config = dict(
    encoder_arch='convnext_v2',
    model='image VAE',
    dataset='photos of arthropod specimens (BIOSCAN-5M)',
    train_examples=97500,
    image_size=48,
    crop_scale_min=1,
    horizontal_flip=False,
    translate=0.12,
    color_jitter=0.2,
    bottleneck='kl',
    downsampling_factor=8,
    encoder_isotropic=False,
    encoder_norm='layernorm_no_bias',
    encoder_activation='gelu',
    encoder_mlp_ratio=6,
    encoder_inner_norm=False,
    encoder_patch_size=[2, 2],
    encoder_depths=[2, 3, 3],
    encoder_widths=[96, 192, 384],
    encoder_kernel_size=5,
    loss='l1',
    latent_channels=8,
    decoder_norm='layernorm',
    decoder_activation='silu',
    decoder_widths=[32, 64, 64, 64],
    decoder_blocks_per_level=2,
    decoder_block='bottleneck',
    decoder_attention=True,
    decoder_upsampling='pixel_shuffle',
    kl_weight=0.1,
    init='lecun_normal',
    residual_init='none',
    optimizer='muon',
    muon_scale='match_rms_adamw',
    learning_rate=0.0053,
    momentum=0.85,
    nesterov=True,
    orthogonalizer='newton_schulz_5',
    adamw_lr_other_params=0.00071,
    max_grad_norm=1.0,
    cautious_weight_decay=True,
    max_steps=6600,
    batch_size=128,
    epochs=8.7,
    lr_schedule='wsd',
    decay_fraction=0.4,
    final_lr_fraction=0.01,
    warmup_steps=330,
    weight_decay=0.07,
    adamw_weight_decay_other_params=0.05,
)
Rows from block 6 of the encoder, named by matrix and row number. Rows with one number belong to one neuron. Each number is 200 + 40 x the weight over its row's rms, rounded and kept within 0 to 999. All counts start at 0.
# fc1: MLP up (encoder.blocks.6.mlp.fc1.weight, 2304x384), inputs 48-95
# fc2: MLP down (encoder.blocks.6.mlp.fc2.weight, 384x2304, transposed), outputs 48-95
fc1.555,105,258,218,173,190,229,259,211,158,141,181,130,163,244,172,182,231,175,179,181,202,189,233,138,287,236,182,237,174,167,204,214,213,150,213,195,200,238,144,181,150,154,206,199,264,269,197,192
fc2.555,172,151,119,215,223,223,175,189,189,229,203,244,264,185,168,204,229,195,228,176,196,169,180,233,224,189,215,221,250,180,246,201,224,167,212,142,141,195,202,220,102,183,227,188,210,230,227,228
fc1.556,127,244,238,269,188,178,203,232,177,199,233,190,240,211,220,262,201,186,248,258,229,89,221,188,171,158,193,188,212,209,199,172,221,213,175,142,210,174,146,191,154,149,208,190,166,174,284,107
fc2.556,229,133,246,280,214,191,152,157,222,157,147,289,260,212,210,180,208,157,228,256,251,125,160,205,228,161,201,214,169,209,219,233,241,153,195,226,273,224,197,199,240,247,225,183,108,179,203,163
fc1.557,199,268,311,239,206,170,222,176,204,255,194,227,230,277,133,188,230,177,203,185,182,102,188,260,269,176,217,201,178,242,179,162,230,198,132,133,214,183,129,203,189,126,237,235,192,156,227,188
fc2.557,211,203,216,115,236,230,159,232,168,147,217,189,255,166,170,169,135,242,181,195,203,181,254,123,182,150,237,244,120,149,183,170,159,178,159,201,208,175,143,132,167,172,192,233,181,265,230,214
fc1.558,232,233,196,223,239,257,169,191,154,162,256,228,252,222,186,248,226,221,180,194,149,208,178,179,153,160,188,216,233,173,177,292,208,212,184,279,162,243,167,132,128,143,215,255,130,104,176,245
fc2.558,130,141,159,251,190,209,180,257,262,256,220,204,171,228,199,158,239,133,198,169,210,162,197,179,219,192,178,160,99,149,203,264,208,228,186,201,220,184,153,178,297,212,247,103,215,249,222,189
fc1.559,212,197,134,177,216,194,230,161,186,189,184,187,139,212,139,232,170,223,157,191,161,258,177,173,181,197,185,171,172,210,240,181,220,212,204,206,177,178,192,297,253,200,226,242,189,146,203,130
fc2.559,227,201,147,191,182,218,203,206,191,206,190,218,215,137,269,181,229,206,179,179,188,138,253,173,210,176,178,175,165,241,222,200,130,151,201,192,173,217,154,50,303,173,163,258,156,199,200,225
fc1.560,185,217,105,230,188,185,214,196,258,217,184,209,146,227,182,215,193,160,286,269,271,202,237,210,263,181,236,214,224,196,85,286,204,283,211,206,183,201,262,174,235,176,132,264,136,172,193,224
fc2.560,235,147,97,198,128,188,203,331,249,198,292,166,194,210,225,217,213,266,210,208,201,262,205,232,226,222,162,176,275,214,247,202,194,283,239,217,265,173,142,214,99,161,220,180,185,183,190,135
fc1.561,194,223,171,242,189,138,211,214,232,212,268,161,130,161,174,267,236,239,135,204,152,252,199,175,235,227,173,208,216,147,254,184,166,253,224,218,189,150,181,141,240,232,201,251,213,234,180,241
fc2.561,172,210,195,194,182,200,232,104,204,260,190,203,175,184,308,172,180,161,160,126,139,105,165,180,277,170,179,185,222,222,177,209,156,166,206,144,118,143,184,123,141,259,213,199,198,258,218,226
fc1.562,205,202,130,203,188,192,171,203,182,210,192,124,198,121,151,130,113,243,245,245,272,276,252,277,203,203,261,187,96,185,243,240,186,186,170,227,184,210,283,204,198,150,220,209,174,129,195,266
fc2.562,190,202,202,195,203,208,197,205,174,177,165,188,215,188,240,198,204,155,272,281,203,157,236,127,147,211,201,177,213,223,202,232,139,175,180,215,149,223,216,230,182,254,219,191,189,171,184,166
fc1.563,214,223,223,217,260,251,127,82,250,190,249,161,184,194,206,201,161,244,235,174,168,180,243,316,162,164,192,143,146,182,119,136,195,169,264,280,215,227,174,190,218,200,272,207,187,168,196,301
fc2.563,198,142,166,170,250,266,124,222,251,257,144,236,165,235,193,240,251,103,134,228,202,131,146,205,215,278,200,158,234,294,182,200,146,230,187,267,239,169,152,164,186,230,259,226,165,247,241,224
fc1.564,148,214,220,229,208,192,161,194,216,164,212,126,255,166,206,155,290,216,206,246,253,147,124,231,224,166,200,154,184,281,111,217,197,209,170,183,219,250,139,144,211,220,240,204,184,218,283,194
fc2.564,153,258,202,161,165,217,245,196,227,140,217,227,294,221,201,183,129,212,224,165,228,232,187,186,153,127,217,239,193,169,206,195,211,287,227,140,114,218,187,216,231,239,178,146,220,169,181,195
fc1.565,203,206,89,189,186,305,165,189,172,201,179,81,110,286,217,174,187,197,202,229,278,236,226,171,152,215,190,201,187,274,232,193,179,230,224,93,159,191,148,149,207,192,261,210,152,206,208,181
fc2.565,225,232,179,121,200,281,221,228,195,247,173,174,147,223,181,197,244,249,290,135,169,206,136,223,204,210,164,171,215,207,254,192,289,188,255,196,168,234,217,157,143,211,146,242,180,267,225,265
fc1.566,250,163,198,229,180,274,113,178,138,202,127,221,187,161,222,242,262,164,248,240,200,179,185,226,224,183,213,144,127,204,214,208,173,213,232,210,218,199,261,158,185,227,170,197,264,227,182,261
fc2.566,167,216,261,174,284,257,225,227,224,189,176,200,254,185,199,206,228,245,231,247,195,191,155,188,213,224,184,226,195,263,223,210,226,141,192,209,299,120,220,237,280,183,134,151,177,193,175,191
fc1.567,230,147,295,186,134,175,130,106,197,197,224,149,42,229,181,225,219,223,177,219,213,256,209,220,195,156,201,140,211,204,299,158,251,191,195,240,206,218,214,211,218,217,228,201,171,167,184,201
fc2.567,268,148,201,180,141,211,215,185,218,179,135,142,145,198,268,182,199,206,199,165,230,144,290,299,233,214,188,224,240,210,159,165,248,200,237,238,270,234,187,182,181,175,211,181,151,123,175,188
fc1.568,255,191,189,153,147,147,229,113,217,213,227,189,242,245,174,249,219,135,239,240,199,148,197,228,217,206,177,205,243,147,151,153,218,192,126,187,262,279,196,181,172,187,268,247,217,272,223,230
fc2.568,200,125,120,287,213,175,210,242,198,243,161,199,168,183,192,193,217,117,219,238,185,172,222,216,186,229,135,209,211,207,193,217,180,244,215,183,198,165,165,214,212,296,142,216,120,277,203,202
fc1.569,229,100,257,184,212,264,180,98,171,272,205,211,209,263,162,223,167,99,220,246,176,185,188,216,226,197,149,166,274,230,243,228,194,98,258,200,189,200,181,189,174,165,187,124,232,165,146,156
fc2.569,209,182,255,188,255,161,162,261,195,230,113,231,198,156,177,174,150,218,234,188,227,241,237,191,199,161,218,218,206,211,189,204,168,190,190,213,224,241,210,223,213,206,214,159,247,241,194,287
fc1.570,135,219,199,210,152,208,219,244,208,204,152,169,240,217,256,189,221,193,204,202,158,123,228,238,224,173,250,262,191,173,309,235,147,243,178,153,329,193,120,92,231,223,242,244,216,180,193,267
fc2.570,238,210,151,239,197,241,174,204,149,192,240,144,189,209,248,141,170,191,205,161,233,217,207,145,144,229,189,111,157,213,172,154,213,122,202,179,211,202,229,199,208,252,163,135,279,167,247,162
fc1.571,238,189,199,174,265,169,186,164,178,189,121,224,188,239,140,174,126,202,216,210,148,185,259,179,211,234,149,219,151,265,212,198,250,221,193,187,106,213,161,212,263,190,296,192,184,151,278,238
fc2.571,196,261,247,203,167,228,264,220,237,252,168,197,203,160,130,201,169,162,171,166,201,184,217,211,133,140,186,180,222,232,169,219,280,187,131,214,141,213,237,275,171,218,223,222,176,174,222,210
fc1.572,197,195,170,240,198,240,209,156,230,177,206,291,152,175,152,179,281,225,203,182,179,135,201,167,227,166,200,219,128,196,176,127,220,210,206,235,175,181,222,148,153,206,233,183,203,214,189,142
fc2.572,198,183,249,166,218,182,145,256,161,199,186,227,243,228,236,141,169,193,267,101,228,228,170,154,199,199,225,242,192,224,218,96,284,145,212,224,188,171,239,244,224,256,234,207,150,258,216,174
fc1.573,249,115,223,170,220,217,173,84,195,160,216,219,163,236,204,148,218,202,233,220,234,153,203,218,223,191,167,177,228,225,200,112,143,182,171,204,152,217,205,154,181,257,230,211,223,199,135,182
fc2.573,199,219,210,177,224,154,198,169,219,218,206,199,271,304,196,250,229,177,182,118,152,298,201,237,182,227,209,217,190,210,165,155,196,187,156,200,271,168,223,252,194,116,267,178,263,178,241,212
fc1.574,222,260,186,202,232,204,120,162,162,201,273,289,164,190,186,250,192,254,225,157,279,187,161,171,268,240,220,174,221,207,227,204,112,182,269,227,117,192,248,168,173,259,193,244,202,192,217,182
fc2.574,184,171,231,200,287,202,217,140,158,197,229,219,276,171,227,145,174,130,180,129,219,261,194,165,204,252,201,208,201,171,242,158,205,153,223,184,229,253,246,211,186,187,206,170,192,160,187,227
fc1.575,245,137,219,213,245,133,223,222,196,172,213,172,244,215,271,173,191,123,235,243,193,201,238,206,143,192,198,158,215,191,187,263,171,150,187,153,218,280,206,204,153,202,140,134,221,173,245,215
fc2.575,178,162,210,202,147,254,106,116,179,177,173,127,256,117,248,189,167,201,229,188,205,194,163,176,223,149,259,182,219,177,253,219,181,162,202,170,174,216,210,205,185,273,157,259,185,228,175,191
fc1.576,206,190,246,146,238,145,201,276,132,176,205,168,229,178,229,277,171,229,156,213,239,286,226,166,223,149,186,202,204,208,170,195,218,134,143,192,221,148,172,199,255,150,263,192,155,231,166,149
fc2.576,228,208,253,235,180,276,207,172,205,182,183,160,209,210,227,212,235,132,202,220,270,200,176,122,213,161,214,238,228,175,262,215,149,157,267,123,219,247,127,216,185,235,268,243,236,155,246,168
fc1.577,169,261,225,220,224,189,144,194,216,203,182,177,114,183,164,164,163,146,240,242,152,135,230,220,177,176,201,221,184,192,111,140,216,184,189,219,196,267,200,172,178,265,209,190,194,269,313,158
fc2.577,162,169,210,192,245,157,236,273,215,196,184,124,128,212,196,162,151,220,185,158,202,186,251,171,134,175,239,190,202,163,121,210,141,216,219,276,185,161,233,191,197,264,244,128,224,171,210,112
fc1.578,246,169,127,242,203,201,272,217,171,213,256,228,191,219,159,260,207,106,155,218,260,144,167,175,235,174,284,198,243,167,245,189,256,184,223,235,194,203,219,191,154,217,252,230,242,182,232,219
fc2.578,190,164,175,204,212,220,166,163,267,203,306,209,236,199,180,197,195,178,168,186,147,159,240,202,222,192,86,237,225,220,129,234,169,193,188,109,212,188,244,192,96,179,162,156,201,170,186,214
fc1.579,197,303,169,226,23,229,239,118,252,200,228,161,153,219,262,145,165,194,266,203,200,311,267,235,182,187,268,233,76,213,251,175,139,182,199,167,245,109,158,223,169,178,220,258,141,231,159,156
fc2.579,204,177,176,238,216,193,167,193,226,235,183,227,235,203,242,163,197,212,189,201,235,285,202,203,165,264,239,259,186,229,185,124,184,226,204,281,186,189,167,175,133,244,220,184,184,227,174,176
fc1.580,163,257,322,211,190,188,207,204,100,238,282,235,207,208,237,159,190,236,183,167,188,202,143,259,180,176,164,204,174,198,200,233,208,189,148,205,229,197,144,199,234,114,139,212,177,273,146,242
fc2.580,236,173,191,215,196,229,198,219,156,199,141,196,272,179,152,148,180,163,222,235,232,224,238,187,216,194,200,180,169,224,176,311,221,212,145,217,206,195,194,199,137,196,149,207,228,194,272,139
fc1.581,236,253,129,158,256,159,197,255,208,241,253,251,198,192,177,222,161,225,263,162,232,178,128,225,152,196,192,206,249,177,246,173,188,186,243,176,213,250,293,171,119,235,160,150,254,182,209,198
fc2.581,206,208,215,228,218,218,235,290,205,157,229,259,166,210,256,210,292,157,201,192,230,182,278,180,172,209,150,151,215,173,210,158,163,197,227,216,272,223,240,193,232,179,152,175,179,184,173,176
fc1.582,185,243,296,214,134,248,217,230,200,156,145,202,322,187,193,167,203,194,134,195,206,204,226,159,204,242,210,176,252,220,252,181,233,152,246,180,222,164,231,197,168,152,218,178,231,225,220,94
fc2.582,173,150,128,165,234,163,249,173,180,149,275,233,193,200,186,170,256,220,179,229,202,199,212,181,206,176,214,266,200,224,243,178,252,251,226,182,189,127,166,271,186,293,288,188,198,175,191,220
fc1.583,230,277,239,178,209,147,251,222,213,244,250,291,185,196,238,229,202,254,177,134,186,185,257,264,116,179,143,210,223,220,136,105,143,155,140,237,193,208,146,262,173,218,194,153,195,193,147,188
fc2.583,211,203,208,177,159,115,223,208,216,226,129,168,174,166,248,173,195,154,248,142,206,289,190,237,231,237,298,289,151,249,194,167,156,235,188,229,245,203,201,155,148,183,192,211,211,208,182,141
fc1.584,250,215,253,166,279,255,189,202,211,258,218,214,195,190,211,172,230,135,159,113,259,196,289,191,193,200,147,228,255,128,186,235,139,163,278,214,143,216,240,174,132,192,240,232,238,248,214,134
fc2.584,197,210,223,271,215,286,196,179,172,243,191,197,125,234,195,170,278,200,183,194,202,164,242,147,149,200,229,160,269,194,205,190,238,325,173,180,213,221,235,192,171,217,192,144,158,207,201,213
fc1.585,102,211,233,224,210,257,180,239,121,233,156,226,226,227,176,192,170,169,233,190,190,227,238,213,216,207,181,252,207,236,161,155,235,182,176,228,221,204,193,169,140,252,261,234,160,191,204,115
fc2.585,251,205,248,224,185,199,193,171,239,245,221,197,215,262,196,133,125,273,195,227,240,246,163,246,202,235,223,296,277,204,164,210,210,178,230,189,193,174,161,193,96,240,151,216,241,122,228,212
fc1.586,178,110,158,220,203,240,184,213,205,230,252,240,244,235,170,182,186,296,108,177,175,230,279,202,180,195,261,222,217,189,162,202,217,208,169,203,195,200,218,86,177,225,208,239,214,210,164,260
fc2.586,195,241,165,155,247,158,170,226,174,178,161,259,247,166,299,218,185,142,225,194,159,205,260,249,247,201,214,229,253,174,226,96,190,287,171,230,226,114,198,214,168,222,238,176,246,231,160,106
fc1.587,239,235,201,183,124,258,229,232,165,242,227,146,198,88,239,226,183,214,206,107,117,219,238,243,232,199,214,232,245,231,185,190,171,258,194,124,172,170,170,298,247,288,193,140,211,136,201,167
fc2.587,231,201,147,191,269,240,211,193,205,237,275,221,118,226,186,219,192,112,165,197,186,200,169,117,144,245,222,105,231,222,162,228,212,160,205,202,282,149,262,174,205,194,234,119,222,154,121,215
fc1.588,119,202,165,200,215,221,210,276,202,197,173,246,230,207,246,199,259,225,197,170,152,174,173,184,211,212,234,247,195,256,202,200,153,196,244,257,196,223,229,215,222,231,181,195,220,175,218,169
fc2.588,267,193,209,254,278,225,194,181,207,237,133,357,221,207,243,138,174,186,212,125,221,199,151,287,188,213,203,171,147,204,83,168,111,145,175,237,201,134,269,221,272,218,206,198,190,201,191,233
fc1.589,240,180,231,219,231,215,190,169,136,132,135,213,123,215,241,149,190,227,259,109,158,165,181,201,260,201,219,217,230,174,285,211,231,262,189,206,227,198,194,213,207,183,211,262,183,188,269,192
fc2.589,246,200,180,237,181,267,217,246,224,238,179,210,207,285,162,175,171,175,191,203,220,264,204,139,230,247,235,223,238,180,189,194,189,205,216,226,218,217,209,219,181,201,247,83,167,154,178,210
fc1.590,209,192,226,147,228,173,151,221,244,201,242,193,103,200,216,261,245,198,239,143,169,234,167,205,189,159,124,209,286,134,190,175,210,271,117,227,147,236,215,277,239,194,175,223,186,184,198,136
fc2.590,192,133,219,215,228,223,215,178,190,206,171,253,194,145,236,209,227,223,272,217,146,109,130,239,143,250,207,213,212,241,164,162,157,252,216,169,178,177,168,283,208,165,177,227,184,258,208,210
fc1.591,182,217,228,113,232,174,250,206,238,200,248,123,205,186,138,205,258,227,171,145,226,172,261,198,232,208,190,168,173,137,203,172,196,196,216,178,171,164,226,173,250,267,230,181,121,226,134,159
fc2.591,128,202,235,194,175,182,211,254,171,253,227,134,121,206,203,233,236,239,257,258,206,173,167,194,160,253,263,176,180,199,142,137,233,245,194,237,257,260,173,270,238,185,137,257,168,228,171,231
fc1.592,145,224,256,210,230,189,179,197,198,230,209,267,249,190,264,163,129,203,139,232,221,171,178,201,199,221,183,193,227,169,250,179,185,258,139,177,193,248,244,230,242,184,164,300,169,242,217,196
fc2.592,213,200,186,154,188,141,203,92,222,205,256,81,221,234,213,234,195,234,181,136,228,286,150,185,177,168,165,230,222,126,144,222,228,257,198,230,196,217,227,242,181,177,148,180,249,224,258,217
fc1.593,194,199,200,264,133,280,237,235,224,279,121,212,160,184,132,121,225,252,161,186,286,241,245,253,161,128,164,302,203,223,299,176,195,253,125,274,160,226,203,181,206,223,210,234,162,178,244,170
fc2.593,246,149,193,109,143,172,193,102,141,199,206,221,190,186,159,257,225,175,193,182,181,260,210,181,232,186,192,171,270,247,272,259,215,200,135,135,210,250,167,174,210,138,195,164,170,224,119,116
fc1.594,183,200,190,159,234,194,211,159,203,228,169,158,243,234,218,207,182,239,168,232,92,177,238,178,226,196,276,225,175,198,177,170,203,193,69,238,230,207,203,215,250,196,200,184,176,287,208,206
fc2.594,249,287,211,169,199,197,201,187,213,176,241,186,176,256,125,147,159,148,189,201,161,185,221,180,180,289,157,196,188,80,79,166,213,134,203,160,222,178,236,210,168,229,169,218,252,225,150,251
fc1.595,190,216,131,207,245,133,177,186,140,203,224,189,134,146,155,220,186,258,261,212,226,225,169,192,168,207,232,154,225,191,213,199,220,239,142,220,147,211,158,247,203,180,148,234,242,267,199,175
fc2.595,188,228,234,163,180,201,190,262,251,218,156,189,161,160,216,207,191,193,251,263,176,234,202,167,219,280,181,243,211,172,210,127,177,162,184,161,124,195,156,199,196,244,258,184,286,189,214,199
fc1.596,267,223,168,227,207,200,210,210,191,164,143,241,209,185,252,163,223,204,235,172,173,166,255,208,189,235,216,215,189,214,257,202,266,187,212,123,248,209,259,212,263,217,217,136,246,155,209,180
fc2.596,223,194,149,171,237,213,99,208,169,268,156,204,159,184,224,193,167,216,150,175,125,192,252,229,230,184,229,207,264,215,158,160,155,211,165,246,232,166,167,251,275,276,175,117,117,194,178,208
fc1.597,185,248,152,213,243,311,248,209,239,195,192,222,189,201,212,185,226,244,225,124,189,208,206,317,235,247,168,164,155,243,108,212,200,188,219,227,243,241,289,203,255,201,175,191,160,175,187,180
fc2.597,192,227,223,226,206,186,181,268,215,257,228,220,213,225,130,181,176,167,298,123,141,149,241,199,187,143,106,247,146,207,147,243,186,196,189,168,200,255,114,205,130,267,221,209,202,166,197,250
fc1.598,197,167,203,257,161,219,261,206,228,186,135,202,203,243,214,120,237,162,135,169,224,203,257,293,214,210,231,288,217,216,195,212,263,240,164,263,228,127,236,244,146,286,167,198,216,220,176,182
fc2.598,167,200,201,261,200,120,197,208,225,286,243,154,244,135,200,145,155,209,161,124,248,172,238,120,254,163,221,204,194,224,213,169,249,215,193,269,244,240,226,189,235,186,163,171,230,130,256,211
fc1.599,261,210,180,104,238,218,160,183,185,264,232,196,151,159,192,254,252,146,194,228,235,198,162,268,215,183,194,152,178,218,227,214,149,206,232,236,274,238,167,158,97,181,153,219,174,183,206,160
fc2.599,263,204,136,169,260,249,247,247,149,176,198,228,166,174,155,172,215,220,214,237,178,208,184,188,245,200,215,217,123,237,206,232,161,119,256,200,191,180,191,225,276,201,156,106,201,157,202,211
fc1.600,169,143,251,198,129,160,120,229,219,161,167,177,162,206,225,231,274,211,181,199,227,188,229,245,164,309,152,168,207,187,212,190,198,266,202,193,200,162,157,179,169,239,272,203,200,137,234,222
fc2.600,246,244,258,226,202,301,216,211,218,237,192,219,210,271,238,197,144,140,220,205,192,209,192,168,182,166,204,215,90,254,263,257,174,196,164,133,184,217,222,239,235,114,157,233,228,184,233,194
fc1.601,263,201,149,253,197,238,172,186,248,250,171,125,229,170,262,226,211,177,201,221,302,196,302,150,151,207,149,206,137,203,198,179,208,239,219,222,263,207,240,167,136,208,313,277,212,167,261,189
fc2.601,233,170,201,139,217,224,190,277,218,224,239,171,308,209,210,239,129,191,189,175,184,210,265,150,137,240,151,88,192,225,175,211,167,177,150,130,263,160,133,133,248,154,208,231,188,199,148,246
fc1.602,148,189,231,250,279,254,190,205,214,203,257,188,117,246,213,236,220,196,238,148,221,189,161,186,199,204,185,211,217,214,198,163,209,252,179,178,201,289,244,189,217,231,178,280,223,250,144,135
fc2.602,200,239,173,146,241,173,230,154,188,179,156,188,203,217,148,176,184,153,178,263,316,238,206,181,270,169,189,212,289,176,244,202,234,167,116,235,177,220,221,166,244,189,225,215,228,215,209,150
fc1.603,199,244,296,226,199,302,144,189,239,182,159,210,160,191,139,212,150,221,228,250,210,125,207,180,225,203,166,175,201,230,253,199,236,204,137,244,219,199,237,195,188,227,123,214,213,179,228,186
fc2.603,235,180,211,168,207,189,266,222,178,176,185,160,231,234,201,229,246,212,122,216,201,162,184,156,191,160,210,201,187,217,99,205,215,146,238,106,235,198,180,237,236,148,112,200,177,204,231,204
fc1.604,200,138,217,204,161,197,190,182,160,206,144,212,272,214,205,255,250,209,213,191,182,166,167,185,230,154,128,242,132,221,127,139,215,139,173,237,184,219,201,188,265,167,224,207,197,241,111,229
fc2.604,198,209,249,196,197,233,236,171,198,334,255,257,229,220,192,219,254,229,186,215,205,139,116,226,214,239,183,217,232,206,177,199,175,177,189,189,175,181,266,168,211,208,209,260,230,275,164,205
fc1.605,300,158,190,193,196,256,200,201,169,199,251,194,228,209,210,240,197,248,123,148,257,252,178,182,224,189,162,245,249,201,259,239,210,162,162,175,157,181,187,232,275,152,162,175,217,222,141,184
fc2.605,252,241,270,218,256,224,181,184,187,134,205,186,199,248,219,193,247,159,239,201,224,223,116,238,223,164,286,217,136,146,215,222,219,136,166,200,198,169,162,121,243,200,155,163,143,252,219,232
fc1.606,137,187,228,194,133,178,206,139,164,220,248,226,167,259,230,227,266,209,170,204,98,212,198,185,199,196,184,195,198,255,159,176,168,155,194,214,199,267,205,249,230,191,183,232,181,131,241,213
fc2.606,195,203,213,166,233,151,188,126,189,219,228,165,163,196,215,256,265,233,122,217,214,211,203,243,292,250,209,215,179,207,233,239,250,157,207,221,144,171,207,192,207,168,275,183,168,145,204,191
fc1.607,190,185,230,257,181,135,185,211,195,190,219,196,173,157,203,169,140,274,195,262,165,227,187,179,227,209,134,191,236,204,226,256,277,126,196,274,183,95,233,192,166,257,147,236,178,216,165,132
fc2.607,178,229,241,161,209,149,163,174,246,187,223,235,183,247,194,147,260,121,216,130,257,198,185,275,164,198,129,232,179,236,288,192,154,216,195,185,149,182,210,234,168,277,170,212,159,189,149,225
fc1.608,136,270,293,213,284,194,185,160,195,172,206,150,231,228,163,215,166,158,212,144,211,131,183,202,145,184,231,193,192,171,170,197,183,203,188,238,228,214,198,257,148,266,121,110,198,185,296,215
fc2.608,195,282,247,150,82,203,192,184,195,267,261,208,186,248,214,297,159,141,160,143,234,114,241,195,206,297,174,263,198,133,224,93,267,224,245,164,251,190,159,214,138,152,204,142,216,233,221,217
fc1.609,220,263,178,181,158,209,248,124,212,145,149,247,228,226,218,123,136,206,179,228,185,238,150,115,174,146,182,198,172,209,146,213,199,228,110,173,195,105,171,229,154,199,140,236,213,180,250,250
fc2.609,197,231,149,164,136,245,210,181,163,163,256,225,165,225,143,164,220,164,219,208,169,201,215,198,197,192,179,232,175,204,147,196,242,258,157,230,187,202,260,233,231,185,239,190,205,221,234,151
fc1.610,142,246,208,193,239,163,220,181,236,258,189,240,140,187,168,188,196,182,147,265,121,160,196,204,194,236,231,186,240,226,122,238,157,161,217,175,181,167,211,176,129,195,160,250,158,250,212,209
fc2.610,198,139,171,168,187,142,180,237,173,205,119,180,234,210,209,162,217,259,210,180,152,292,123,180,140,185,223,243,165,224,204,220,187,193,221,228,127,214,219,209,133,179,95,262,254,200,202,182
fc1.611,171,165,187,150,196,255,168,171,205,205,235,285,179,137,244,207,267,220,185,174,237,197,248,211,164,215,133,183,188,130,158,208,166,253,210,235,160,225,278,211,247,165,224,179,181,171,154,192
fc2.611,211,133,184,140,113,167,241,239,227,222,173,133,163,172,206,209,273,222,193,209,218,226,253,228,202,207,231,179,204,177,87,211,227,167,255,204,175,177,154,170,182,184,232,182,149,186,182,170
fc1.612,157,173,232,172,221,232,184,180,157,225,244,174,264,163,144,104,173,245,186,213,171,150,209,210,184,194,224,239,239,217,147,240,179,258,232,229,205,186,221,272,247,249,254,199,248,256,191,176
fc2.612,224,256,234,206,207,185,126,166,189,220,195,255,190,265,110,215,128,227,190,212,199,261,213,162,200,239,229,187,230,217,174,248,236,132,150,210,216,189,223,255,253,237,154,251,191,243,190,189
fc1.613,146,206,149,143,236,212,145,232,155,151,238,263,180,197,214,134,209,213,189,231,258,162,212,237,180,193,191,258,170,256,148,232,203,256,237,155,248,192,190,198,196,242,285,215,252,233,201,240
fc2.613,203,231,222,238,172,268,207,230,177,240,172,246,271,176,259,162,225,165,154,152,178,214,197,165,175,238,261,161,145,187,189,217,193,158,156,242,259,168,201,114,177,188,190,239,191,230,220,175
fc1.614,160,206,168,202,199,206,192,150,259,205,239,186,184,210,211,113,157,201,153,114,129,279,208,201,167,197,174,251,249,112,186,275,258,226,153,222,264,192,255,218,163,131,198,132,162,258,211,189
fc2.614,205,190,236,196,223,153,186,215,205,166,263,198,181,170,154,127,215,68,234,93,160,153,189,184,173,220,200,128,196,164,204,106,194,244,163,200,257,143,149,182,171,180,124,156,162,169,184,122
fc1.615,264,180,218,221,146,228,142,262,268,180,275,216,197,142,198,240,126,218,195,170,233,161,270,181,150,170,176,211,177,153,160,186,269,240,185,206,178,196,165,189,285,166,195,171,178,146,140,267
fc2.615,276,189,204,131,156,209,216,211,221,179,200,258,207,217,206,207,212,164,192,184,156,191,127,236,189,182,253,230,203,188,246,231,153,164,251,237,203,183,254,266,172,205,172,148,176,262,248,182
fc1.616,246,179,209,159,244,309,223,184,193,180,247,187,189,211,253,175,180,218,198,155,246,148,249,212,176,143,217,194,211,234,157,196,204,196,256,197,178,158,237,212,222,185,216,208,204,181,255,166
fc2.616,191,155,266,202,245,238,218,261,161,129,223,174,165,224,192,212,161,162,211,176,191,205,209,182,160,191,198,194,173,129,164,129,161,261,233,165,307,213,142,184,196,190,247,172,180,224,237,181
fc1.617,203,189,186,179,256,224,214,203,199,179,103,288,143,151,206,143,271,201,176,120,207,154,259,187,127,193,267,224,216,121,256,155,166,148,264,250,132,239,222,243,233,208,222,248,198,181,288,281
fc2.617,217,236,207,193,226,218,157,259,166,175,210,182,194,249,197,171,227,179,249,180,188,223,169,231,189,214,196,170,238,184,174,121,224,222,216,149,224,183,236,180,234,198,205,219,192,143,205,168
fc1.618,222,210,198,173,188,172,190,146,240,191,178,166,183,226,122,193,147,177,246,136,296,238,114,187,208,173,215,200,158,160,267,285,172,132,167,219,231,167,202,185,231,203,175,149,219,222,178,154
fc2.618,175,154,182,215,191,196,147,192,228,205,201,173,231,263,146,215,184,187,236,154,242,266,208,278,176,239,169,169,204,240,196,245,232,225,248,188,234,174,116,232,150,165,195,213,206,220,203,219
fc1.619,217,290,251,249,137,240,206,130,185,209,200,157,210,145,158,220,150,256,270,227,271,224,214,112,186,199,185,203,109,215,222,149,216,181,190,215,173,229,191,167,152,268,245,240,213,137,183,236
fc2.619,179,209,153,204,264,175,204,254,205,191,206,164,154,116,181,157,228,263,214,271,195,157,207,212,211,217,280,167,207,203,181,186,183,271,149,187,185,179,180,272,285,221,193,235,213,156,156,266